Weights of a small sound classifier.
Data: trained on short read English sentences (LibriTTS-R), 26041 training examples, 105.2 epochs.
Rows from block 5 of a small sound classifier, named by matrix and row number. Rows with one number within an expert belong to one neuron, the router's apart. Each number is 128 + 32 x the weight over its row's rms, rounded and kept within 0 to 255. All counts start at 0.
After each expert's rows are labels from the 100 clips, of 14976, where the router gives the expert most weight on average: "responds to" is what is common among them. Only what is clearly more common there than usual is listed. The data: short read English sentences (LibriTTS-R). In brackets: how many of the 100, against the usual share in percent.
# router: router (model.blocks.5.mlp.router.weight, 32x128, trained with AdamW), inputs 0-127
# up: expert up (model.blocks.5.mlp.up, 32x256x128), inputs 0-127
# down: expert down (model.blocks.5.mlp.down, 32x128x256, transposed), outputs 0-127

# expert 21
router.21 [126 184 157 143  81  94 126 116 206 133 121 119 126 186 128 103 131  78  77  75  89  98 134 119 137 103 143  37  60 134  82 154 149  99 162 145 160  93  79 156 138  77 158  98  85 128 158 112 105 137  85 104  98 149 150 129 131  96 190  86 109 161  60 103 165  92 179  61 116  82  97 136 110 105 128 103  99 159 119 165  99 112 182 153 125 118 111 102  92 156 144  99 117 136 145 105  97 124 101 106 122  74  99 133 125 126  72 154 165 126 115 127 128 138 133 129  75 100 126 137 113 131 113 103 131 123  57 185]
up.4 [158 113 143 112  92 175 126 145 169  91 133 175 189  95 162 121 124 134  62 145 144 170 106 138  79 118 143 115 151 114 139  79  93 182 133 173 141 157 143 142 104 173  77 124  93 210 115  95 145 138 162  62 138  81 120 145 142 152 105  67 132 161 170 125  76 142  77 128  88 147 139 134 133 142 127 120 119  86 100  56 103 198 109  72 165 130 143  86 139  90 113 160 180  96 124 121 152 112  94 153 160  80 146 131 110 123 133  93 107 194 142  73 104 104 143 141 172  84 150 113 105 145 111 153 130 157 181 109]
down.4 [147 124  84 122  95 149 135 115 182 109  86 137 130 126  94 123  75 131 223 176 119 105 102 144 198 125 115 179 148 159 115 155 122 110 154  95 165 114  76 142  87 135  76 145 104  79 151  74  73 119 111 189 146 157 132 203 104 151 121 163 124  25 130 113 133 134 118 147 170 134 106 129  60  78 134  80  86 155 159 123 161 123  89 163 111 137 115 165 117 170 134 105 101 144 114  99 160 126 123  98 122 106 121 162 102 158 108 186 124 147  93 140 151 119 121 116  79 173 134 102 192 112 117 128 112  97 126  86]
up.5 [156  74 112 136 103 151  76  89 147 149 106 103 117 126 182 107 154 127 120 131 196 138 125 159 107 110 135 175 100 143 174 105 171 141 117  99 127 127 135 132  90 182 120 129 148 144  97 160 176 188 143 139 186 115  88 111  99 102 137 201 121  91 130  86 103 175  86  99 109 140 115 107  56  94 161 126 122 153 149 149 114  88 144 134 147 102 167 116 110 144 127 156 173 166  87 140 138 158 123  94 130 125 158  42 201 103  94 109  72 126 146 190 169 131 142  91 214 111 139 159 123 119 163 122  69 168 142 151]
down.5 [ 83 106 135 102 130 111 116 176 134 152  75 100 109 146 200 163 126 127 153  93 127  99  88  93 108 142 132  76  51 115  55 165 225 141 170 101 130  86 125 151 115 111 107 104 141 154 159 169  88 127 115  97 139 114 141 135 192 117 103  97 159 129 148  66 115 105 220 137 120 127 143 120 171 170 145 168 156 168 144  86  87  78 134 100 121 110 117 154 153 135 110 120 124 138 113 101  88 140 119  94 106 100 115 174 111 134 156  81 161 132 106  89 102  81 120  69 148 173 167 126 105 150  85 136 183 145 107 111]
responds to: voice: male (83 vs 46)

# expert 19
router.19 [125 156 186 143 111 119  97 142  92 159 110  98  70 100  89  99 127 132  96 145  81 190  77  98 134  61 123 126 134 114  40 170 113 169  80 176 118 161  55 110 152  98 153  74  83 111  98 150  83 186 135 149 104 153 194  83  91  79 112 129 108 138 152 154 158 129 122  98 157 109  60 111 153 102  95 154 139 109 112 165 117 132 151  78 201 193 130 131 123 143 153 100 127 105 122 150 107  58 110  95 110 128 116 177  98 122 105 126 122 132 165 100 148 120 141 133 146 149 124 114 109 133 163  72 113 135 117 112]
up.0 [ 64 132 165  85 115 142 153  98 138  84 149 141 106 126 160 141 120 126 202 112 129  74 132  99 101 106 100 142 133 178 152 145 101 114 105  69 159 174 160  50 110  24 127 195 163 134  89 113 123 111 132 143  89  85 145 152 125 133 186 104 140  84 131  18 108 146 146 118 145 173 145 134  75 128 137 105 151  99 173 169 115 146 171 133 146 105 139 151 123 130 143  88 133 147  88 120 131 104 186 155 155 107 126 133 149 148 125 112 113 122 101 157 151 159 130 135  94 187 115 153 135 141 103  45 115 134 119  86]
down.0 [113 155 137 166 140 151 133 153 165 115 124 111 139 124 133 109 124 113  38 107  73 171 124 153  80 139  98 114 118 121 123 119  81 168 117 163 159 112 132 194 146 155  50 121 113  78 110 140 128 106 100 127 176 147 127  94 127 144  89 112 151  84 120 251 167 118 112 126 182 151 139 153 252 123 145 139 112 141 119 120 117 159 123 140 103 151 123 163 144  82 129 155 112  84 170 142 106  71 179 129 105 153 119 136  83 111 139 126  57 134 104 100 143 153 106  94 127  88 151 118 184 108 156 153 126 134 111 100]
up.1 [189 112  96  98 153 173 153 136 133 143 105 150 138 142 147 159 151 114 148 102 135 148 123  65 158 131 110 128  18  99 161 124  81 138 114  89 116 164 134  98 128  58 115 149 101 152 171 111 155 162 102 152  98 178 117  80  86 119  97 121 129 179 123 136 125  88 115 173 114  44 114 146  92 132 103 125 178 141 137 138 153 140 129 115 108 127 109 127 159 125 123 131  91 137 156 213 106 168 191 119 174 153 116 152 129 137  97 181 109  95 131 120 190 120  97 143 131 134 131  94 142 117 177  87  87 158  27 151]
down.1 [102 117 173 112  90 124 137 133 154 135 155 168 157 136  92 102 135 101 170 124 112 102 156 205 129 127 124 105 248 148 133 116 145  69 178 215 162 130 132 118 112 191  99 144 138 147  55 151 111  82 114 125 127 125 136 130 162 136 122 106  87 134 119 208 123 128 117  48 159 128  88 129 115 118 109 146  97 176 124 125  86 127 125 116 136 102 126  95  89 127 124 151  85 158 101  98 118 116  99 138 120  92  85 130 137 140 144  98 203 190 138 114  88 170 188  92 176  83 127 153 121 151 125 111 101 129 148  97]
responds to: voice: male (97 vs 46)

# expert 12
router.12 [ 90 131 159 108 154  68 136 159 156  76 152 127 147 165 184 101 146 112  71 160 101  91 157 136 112  64 151  83 139 187 167 178 114  71 155 106  93  95 185 115 125 107 161 142 123  86  72 113 148 122 150 108 141 121  82 125 118 106 110 165 128 141 103 101 174  86 143 121 136 103  98 184 166 153 106 124 124 123 174 111 165 130 112 137 158 132 151 101 138 180 193 130 170 102  73  69 107 195 108 100 140 125  83 175 146  99 173 185 158 117  83 170 132 179 114 133  82 156 116  89 101 112  89 134 124 121  98 120]
up.4 [ 87 133  88 136 123  87 157 105 116 151 111 109  48 114  95 145 134  91 124 105  99 138 103 116  87 169 134 114 177 109 129 145 118  94  74 117 165 191 124 172 139 132 156 140 126 157 102 163 203  97  96 137 142 168 131 131 151 132 201 150 196  94 149  78 143 127 103 125 145 116 115 138 140 116  58 170 134 162 132 161  93 133 164 106 192 102 106 118  64 120 138 119 127 146 126  61 124 171 150  84  87 191 122 150 115 169 157  99  88 131 171 127 122  84  92 150 150 193 144 132 155 141 171 148 125 141  50  92]
down.4 [137 159 167 127  94 163  77 161  96 105 140 173 193 163 136  80  92 165  99 135 167 111 149 153 114  82 111 137  71 192 112 141 127 149 193 143 119  83 105 135 145 143 119 101  96 131 165 111  91 168 159  69 126 114 149 106 126 112 122 147  92 136 107 248  72  77 103  89 142 182 146 143  95 104 200  78 137  75 124 107 129 118 104 154  58 143 129 119 148 127 135 121 112 147 144 190  92 112 126 161 143 119 130 120 153 130 117 166 115 145 122 156 161 136 105 156  69 103  85  97 108 140 112 124 146 115 186 148]
up.5 [100 106 101 103 177 150 125  81  23 123 128 145 144  80  94 121 142 103 111  64 100  97 116 181 113  97 134 137 121 132 120 142 155 151 153 149 144 105  93 172 156 111  86 112  80  79 156 113 105 174 148 131  81 125  99 168 125  57 118 161 113 121 132 176  99 113 172 117 110 203 154 113 128 145  91 136 114 139  99  78 129 108 106 119 114  95 141 110 131 131  86 177  75 123 132 152 149 101 151 101 124 178 144 118 120 163 176 103  80 143 209 111  98 120 162 126 185 204 128 164 130  99 125 123 209 145 117 132]
down.5 [120 176 113 112 110 200 125 116 106 127 150 121 138 128  67 101  90 154  54 107 123  97 126 143  75 152 153  79 167 134 121 126 113 137  60  91 116 127 135  31 114 182 119 131 171 103 159 122 152 148 152  99 146 109  81 131 207 114 138 133  74 129 135 171 189 171 104 155 178 152 171 162 118 130 113 133 143 149 122 125 141 147  45 113 114 129  65 107 161 178 116 151  85 187 113  71  95 153 153 124 110 127 151 108 134 122 181 114 113 113 165 141  80  92 170 111 136 181 121 136 111 143 130 116 164  86 121 144]
responds to: voice: male (75 vs 46)

# expert 20
router.20 [142 176 130 141 102 135  88 146  90 189  86  98  85 129 122 186 123  83 104 118 132 168 116 100 165 100  91 165 130  80  60 185 157 153 111 184 104 171  84 141 163  96 179 109  99 103 154 161  88 130 107 135 121 164 155 136  69  77 164 186 131 157 102 129 145  86  87 112 139 115 101 128 122  97 135 116 161 108  94 141 144 144 208 108 189 135  81 133 128 161 126 136  94 208 152 149 111 104 140 122 106 150 143 167 104  95 110  85  95 146 170 128 167 118  91 185 133  99 127 143 100 121  97  81  90 101 110 166]
up.0 [114 144 103 127 131 134 110 114 103 159  65 122 146 177 149 129 131 132 193  81 140 125 172 188  52 106 138 189  79 128 157 169 157 136 165 137  58 137  92 101 111 109 104 182 153 145 188  81 117 128 103 115 134 128 139 109 130 143 165 125 112 185 150  90 103  62 147 133 159  98  81 135 176  97 102 140 149 139 143 135 133  83 178 103 105 139  80 141 152 124   9 121  87 146 116 180  90 143 142 124 142 155 114 121 108 153 164  94 113 150 129 174  96 125 128 148 166 126 146 159 119 119 138  63 170 116  93 159]
down.0 [144 137 121 114 137  77 106 148 131  65  91 102 108 143 116 115  97 128  47 163 132 163  79 167 101 169 124 154 184 106 152 175 163 143 100 135  90 149 105 161 145 247 173  69 127 112  52 131 135 124 123 140 105 135 139 103 117 141 158 114 142 134 118 133 176 186 126 120 133 141  99 159 136 112 121  59  78 147  76 178 101 155  85  91 208 140 112 113 143 118 130  93 150 152 143 108 133 128 157 134 104 178 106 160 112 124 117 174 129 122 180 144 118 141 121 183  85 117 110 136 137 126 160 159  48 118 145 132]
up.1 [143 209 104 142 148 115 109 124 158 111 106 122 119  94 150 126 130 106 144 127 148  76 113 143 150 132 126 101  68 106 147 110 156 178 133 141 139 127  57  87 157 156 150 122 111 151 223 162 134 122  88 140 157 124 137 107 119 146 135 138 130 175 169 231  47 120 121  87 116 106 124  80 156 118 101 129 135 134 130 182 136 145 188 137 167 158 147 109 160  91 109 129 106 149 114  97 200  72 141 129  85  86 109  51  58 127 119 172  93 131 150  88 112 144 110  77 124 132 188 130 159 142 104 138 103 110 147 136]
down.1 [ 84 130 103 151 136 103 148  82 113 122 126  92 114 159  85 115 108 136 161 160  60 161  73  75 102 106 164 126 183 135 133 108 122 129 111 171 102 184 156 130 124 123 107 140 144  68 229 112 158  79 120 105  77  80 126 128 182 104 185  86 154  82  97 171 135 180 169 160 119 141  97 128  33 131 156 108 112 128 118 158 139 145 159 128 137  83 151 152 133 157 131 133 190 102 120 132 102 142  81 150 142 116 145 193 115 102 124 114 140 129 115 164 107 135  96 135 119 161  81  86 142 152 169 102 166 160 161  79]
responds to: voice: male (81 vs 46)

# expert 18
router.18 [157 148 133 124 123  79  97 142  88 180 104  82 134  71 115 175 116 105 105 120  69 163 113  99 106  90 160 153 102 114  39 138 129 188  92 195 132 150  64  79 198 103 202 121 151  99 123 167  95 168  98 140  93 148 135 120  90 119 152  93 103 186 131 132 135 105  95 148  69 161 151 111 121 114 149 129  93 148 109  95 111 174 218 150 143 141 131 117  98 132 120 141 164  99 148 156  98  67 125 150 101  95 170 132 151 130 111 116 131 109 182 125 161 121 139 121 162 137 112 107 159 115 141 168 106 110 166 174]
up.2 [108 147  76  10 182 143 140 142 145  90  90 127 108 151 185 122 123 133  56 157 156 133 167 109 133 114 130 115 131 145 156 102  94 154 142  84  83 101 147 136  99 123  83 211  70 107 102 139 180 105  89 107 122 100 123 149 130 149 121  63 147 138 103 147 154 145  99 153 138 134  86 128 133 132  82 173 183  69 163  96  92 189 114 111 146 148 153 104 132 162 117  97 116 117 180 100  96 110 142 164 137 149 105 167 172 148 146 160 171 138  78 131 121  87 148 150  48  90 129 149  89 130 112 125 111 133 131 150]
down.2 [164 116 149 152 165 116 156 135 136 142 116  60 133  86 109 173 141 200  34 145 154 200  99 163 102 116 136  82  81 119 123 112 130 162 111 179 145 107 149 130 159 140  54  99 118 159 107 133 117 127 132 153  86 155 119 151 124 173  63 146 100  74 134  76 189 116 141 126  71  84 112 146 152  93 161 111  73 109 113 170 139 112  73 216  92 156 114 137 108 142 109  86 123 160  92 172 121  82 132 133 153 123 135 131  81 123 121 158 134 119 125 185 128 171 124 165 127 155 131 129 127 110  94 132 166 160  92 105]
up.3 [138 134 136 171 145 161 146 152  91 162 121 120 182 164 132 153 186 123 123 128 133 163  99 108 104 156 147 171  99 132 120 102 166 134 156 117 131 157  93 105 196   0  97 117 134  98 117 119 139  96 111 149  97  95 109 120 129 109 200 106 118 201 112  66  97 144 199 152 114 127 146 114  96 119 156 147 131 140 144  91  92 151 123  58 106 133 134 131 147 126 123 149  81 113 121 163 128 120 118 130 106 125 111 174 127 100 155 109 157 137 146 139 120  87  64  90 142 138  96  70 135 150 148 125 177 139 126 167]
down.3 [171 116 123  94 120 130 118  90 128 129 175 173 139  94 100 116  73  93 163 150 112  64 163 180 175 138 120  78 161  95 100 144  88  90 123 153 166 132 147  68 119 218 149  95  79 183 104 137 135  95 121 133 172 146 125 177 200  75  55 167 154 107 187 211  69 119 114  73 103 135 118 137 181 125 115 134  89 167 107  90 116 149 125 138 130 156 119 126 128  97 126 132 135 123 121 149 112 143 141 110 108 128 149 190 137 111 150 152 117 128  98 131 132 136 139  79 134  89 161 150 141 123  61 127 134 151  84 106]
responds to: voice: female (100 vs 54)

# expert 22
router.22 [138 152 148 132 103  96 127 139  93 177  73  79  91 102 103 148 115  80  96  77  94 213 114  88 159  90 105 157 129 112  66 128 175 185 115 163  87 151  43 120 130  95 173 119  91 100 121 152  92 163  89 153 136 137 151 107  87 141 169 148  96 182  93 147 148 103  79 106 117  98 111  97 132  79 138  94  87 101  76 125 171 147 170 112 175  88 137  94 120 169 151 131 160 140 166 127 101  88 148 138 104  96 117 132 118 101  87 137  73 141 142 107 173 130 119 158 153  98  94 136 151 155  97  92 110  89 124 179]
up.0 [161 118 121 170 178 186 152 104 137 102 166 163 140 157 141 142 135 178 188 157 188 129 122 130 162 133 141 117 104  83 145 144 132 140  99 108 121 116  82  91 195 146 105 145 149 166 138 104 149 121  65 173 132 114 147 104 127 169  92  73 136  89 127  67  82 129 120 114 133 132 204 152 126 225 178 209 136  93 150 198 123 133 166 118 111 153  98 119 125 194 163 109 119  79 112 160 122  98 142 108 170 152 126  82 143 165 140 145 151 139 119 127  84 137 118 162  92 134 133 117  99 130 103 138 106 100 177  73]
down.0 [157 178  84 121  62 127 103 136  87 135 136 130 131  63 114 111 165  65  95  99 139 176 138 116 123 190 140 101 128  83 116 130 189 111  85 112 156 104 106 147 146 109 102 126 152 110 106 173 141 153 158 159 127 104 180 119  94 106  80 110  98  96 116  98 159 105 160 134 136 128 109  55 177 146 129  86 160 146 131 136 150 119 185 111 108 126 114 106 144 144  99  69  73 102 151  92 205 190 126 138 143 141 115 116 104 155 157  68 159 178 142  78  99  99  52 133 159 101  82 149 107 104 183 157 166 149 132 108]
up.1 [122  90 119 168 155  96 103 161  83 107 143 112 183 186 137 144 141 151 100 111 136  33 168 109 150 151  87 105 121 116 201 106 111 113 151 163 155 105 143 129 142  73  84 133 132 144 193 149  75 117 119 111 183 131 124 108  90 142  86 116 138 107 140 156  72 115 120 116 162 178 188 153 108 141 128  84  99 124 104 191 142 116 145 139  40 165 133  99 120 174 102 163 119 162 134 142 143 182  85 123 148 129 137 141 128 109 156  72 169 122 168 189 152  86 128 108  45 145 120 102 132  87 123 125  89 124 139 156]
down.1 [135 126  81 132 121 146 120 116 134  85 125 168 102 143  99  88  63 155 101  97 117 110 134  71 102 116  74 129 188 141 125 144 108  82 126 188 109 128 164 171 131 255  90 139  96 136 118 151  99 144 139 103 148 132 106 132 128 110  92 124 114 155 139 112 110 115 164 104 143 119 116 161 165 108  88 127 140 123 112 163  80 102  82 123  24 118  95 127 113 136 163 130 184 139 126 139 174  93 101 131 117  81 145 177  78 134 108 124 111 130 119 149 119 130 198 216 182 132 129 136  92 127 125 164 120 185 163 153]
responds to: voice: male (85 vs 46)

# expert 4
router.4 [137 187 138 159 124 115 116 136  91 193  87  94 128 120 116 174 105  91 111 119  96 169  99  89 131  92 136 109 163 138  83 135 163 158 133 189 137 111  56 127 138 103 185 112  94 114 152 165  92 147  97 146 148 124 152 121  61 180 188 137 113 170  95 131 148 124  83 113 135 165 124  99 101 112 119 128 159  91 102 138 145 142 201 121 184 118 154 122  98 157 157 136  96 195 179 160 102  71 159 118 130 117 115 184 128 100  97 184  99 149  93 130 184 142 140 173 174 146  82 124 142 166  94  89 122  72 153 166]
up.0 [140 135  79 129 141 128  81 101 121 165 116 156 178 100 139 117 123 128 147 111 135 163 125 114 151 132 156 126 159 124 116 122 226 126 149 150 152 171 106 118 149 121  85 135  87 187 126 111 142 135 157  79 122 164 156 131  16 143 116 160 115 145 189   2  98 163  57  75 132 227 145 106  86 137 132  92 119 137 111 121 137  86 158 115 131 127  84 135 155 129  83 137  74 152 116 201 177 138 134 149 143 162 137 122 141 118 110 127 112 160 139 110 161 114 132 142 112 122 125  87 123 135  87 115 129 130 131  98]
down.0 [108 115 118 112 114 122 163 138 195  85 119 161  77 101 116 106 122 165  61 129 173 100 105 185 140 115 132 118 100 129 137 172 107 142 119 176 161 162 130 118 116 141 179  99 173  57  55 128 128 113 145 166  98 107 150 105 135 113 111 130 105 173 147 232 133 100 134 167 110  68 115 139 105 112 131 158 101 121 137 160 189 166 132 168 157 145 104 156 138  90 118 110 247  80 156  77 101 105 130 125 117 143 168  72 146 131 122 109 112 124 103 115 113 135  97  98 175 145 119 113 170 102 151  77 128 135 110 159]
up.1 [101 155 112  92 133  58  90 110  99 157 125 123 120 120 148 118 179 125 146 151 149 138 100  76 147  61 184 107 148  96 116 153 181 103 159 120 105 108 148 165 160  91 161 154 149 122 185  99 102 164 154 113 121  92 127 118 158 114 101  52 138 196 125 120 194 110 180 133 135  74 124 115 200 126  70 169  79 143 145 189 102  63 145 109  87 117 140  94 111  85 157 157 160 157 117 164 111 151 146 153 171  94 127 147 156 116 158 152 150 150 185 122 136 137 126 148 116 165 170  80 135 157  85 120 135 138  96  76]
down.1 [122 133 125 140 111 146 111 130 119 138 106 100 131 152  80 130 100 149 188 152 151  89 166 150 148 134  95 138 132 138 144 119 216 158 147  55 117 142 145 134 120 214 255 155 102 112 187 129 127 124  98  99 134  93  78 128 167 138 136 110 111 181 108 133 138 109 146 118 117 143 111 138 146 154  75 127  97 103 109 146 182  87 156 128 155 165 104 144 161 124 139 121  76 101 128  15 116 138 107 114 146 107 117  56 157 125 116 109 133 158  90 125 160 127  60 137 106 127 114 140 127 157 155 168 125 143  97 121]
responds to: voice: female (98 vs 54)

# expert 14
router.14 [163 110 163 120 176 106 168 110  95 170 107  72 137 124 118 156 115 100 104 153 122 179 112  57 188  76 165 141 168 109  83 165 154 168 106 134 135 155  70  49 143  78 174 109 147 125  83 168 134 153 121 137 100 117 141 120  73 151 116 145 150 173 122 164 128 112 105 130 143 161 133 104 121 158 155 131  87 153 103 116 171 184 100 147 151 169 150 119 106 196 172 124 155 134 134 138 105 102 124 135 131  35 105 139 161  80 157 132 130 114 172  97 189 141 107 130 208 183 138  93 100 143  89 141 138 119 142 138]
up.8 [171 122 114 142 125  94 122 113 115 129 128 126 163 134  92 140 105 121  67 103 150 124 111  92 105 143 148 110 198  97  90 120  88 128  93 154 171  82 167 136 130 180  90 131 114  59 134 125 113 130 129 152  88 135 110 148 147 147 133 164 185 196 130 201 166 173 161 122 125 130 202 122  84 139 130 128  38  83 112  17 105 130 191 109 158 168 159  93 111 157 151 141 122 134 186 175  97  87 134 115 120  98 123 142 130 141 106 141  58 127  99 115 129 167 164 150 137 112 117 120 132 143  98 164 163 131  85 122]
down.8 [130 117 110 126 118  74 121 142 111 148 113 125 138 121 121 148 158 144  28 120  86 105 125 156 145 120 110  87 146 102 143 134  35 147 152 126 125  95 161 150  91 174  79 138 144 194 116 122 128 107 114  76 144 148 123 159  95 174 118 146 124 119  78 141  21 143 134 106 154 172 143 118 218 116 160 136 153 133 135 110  76 100 132 138 148 140 127 152 148 140 188 150 153 132 125 118 255 137 111 127 105 153 149  80 141 139 133 120 181 127 126 169 104 140 121 144  63 144  92 178 131 118 150 106 152 103 106 121]
up.9 [116 150 134 155 140 174  84  81  68 110 140 154 112 115 149 112 143 145 187  75  75 116 194 107 114 143  79 156 147 114 128 102 104 128 113  99 134  98 160 111 185  39  86 148 140 148 149  81 148 120 140 165 164 133 144 112 192 136 121 137  96 139 151 134  85 130 133  66 134 186 115 146 141 139 163 169 140 140 171 127 127  88 129 127 103 141 154 111 181 125 117 136 131 111 188  99 142 170 221 113  80 117 140 123 130 158 133 124 162  55  76  60  94 153 120 117 112 137 158 172 128 123 129  97 134  71 108  65]
down.9 [135 139 121 180 127 122 148 197 124 147 111 134 103 182 119 167 148 131 178 138 146 148  69 176 177 134 150  88 109 126 110 131 114 122 124 167 133  45 145 194 135 142 146 103 174 135 148  75 122 153 205  78 127 152 150 165 102 130 109 159 122 104 114 141 148 112 157 149 114 156 179 115  65 153 109 138 132 108 106 133  81  70 145 129 161 156 174 186 117 202 166 123 108 127 121 129  94 123 135 113 128 163 148  73  97 172 187 190 152 115 127 161  68  96 131 132  97 156  70 122 126  74  92  95  98 162 130 118]
responds to: voice: female (96 vs 54)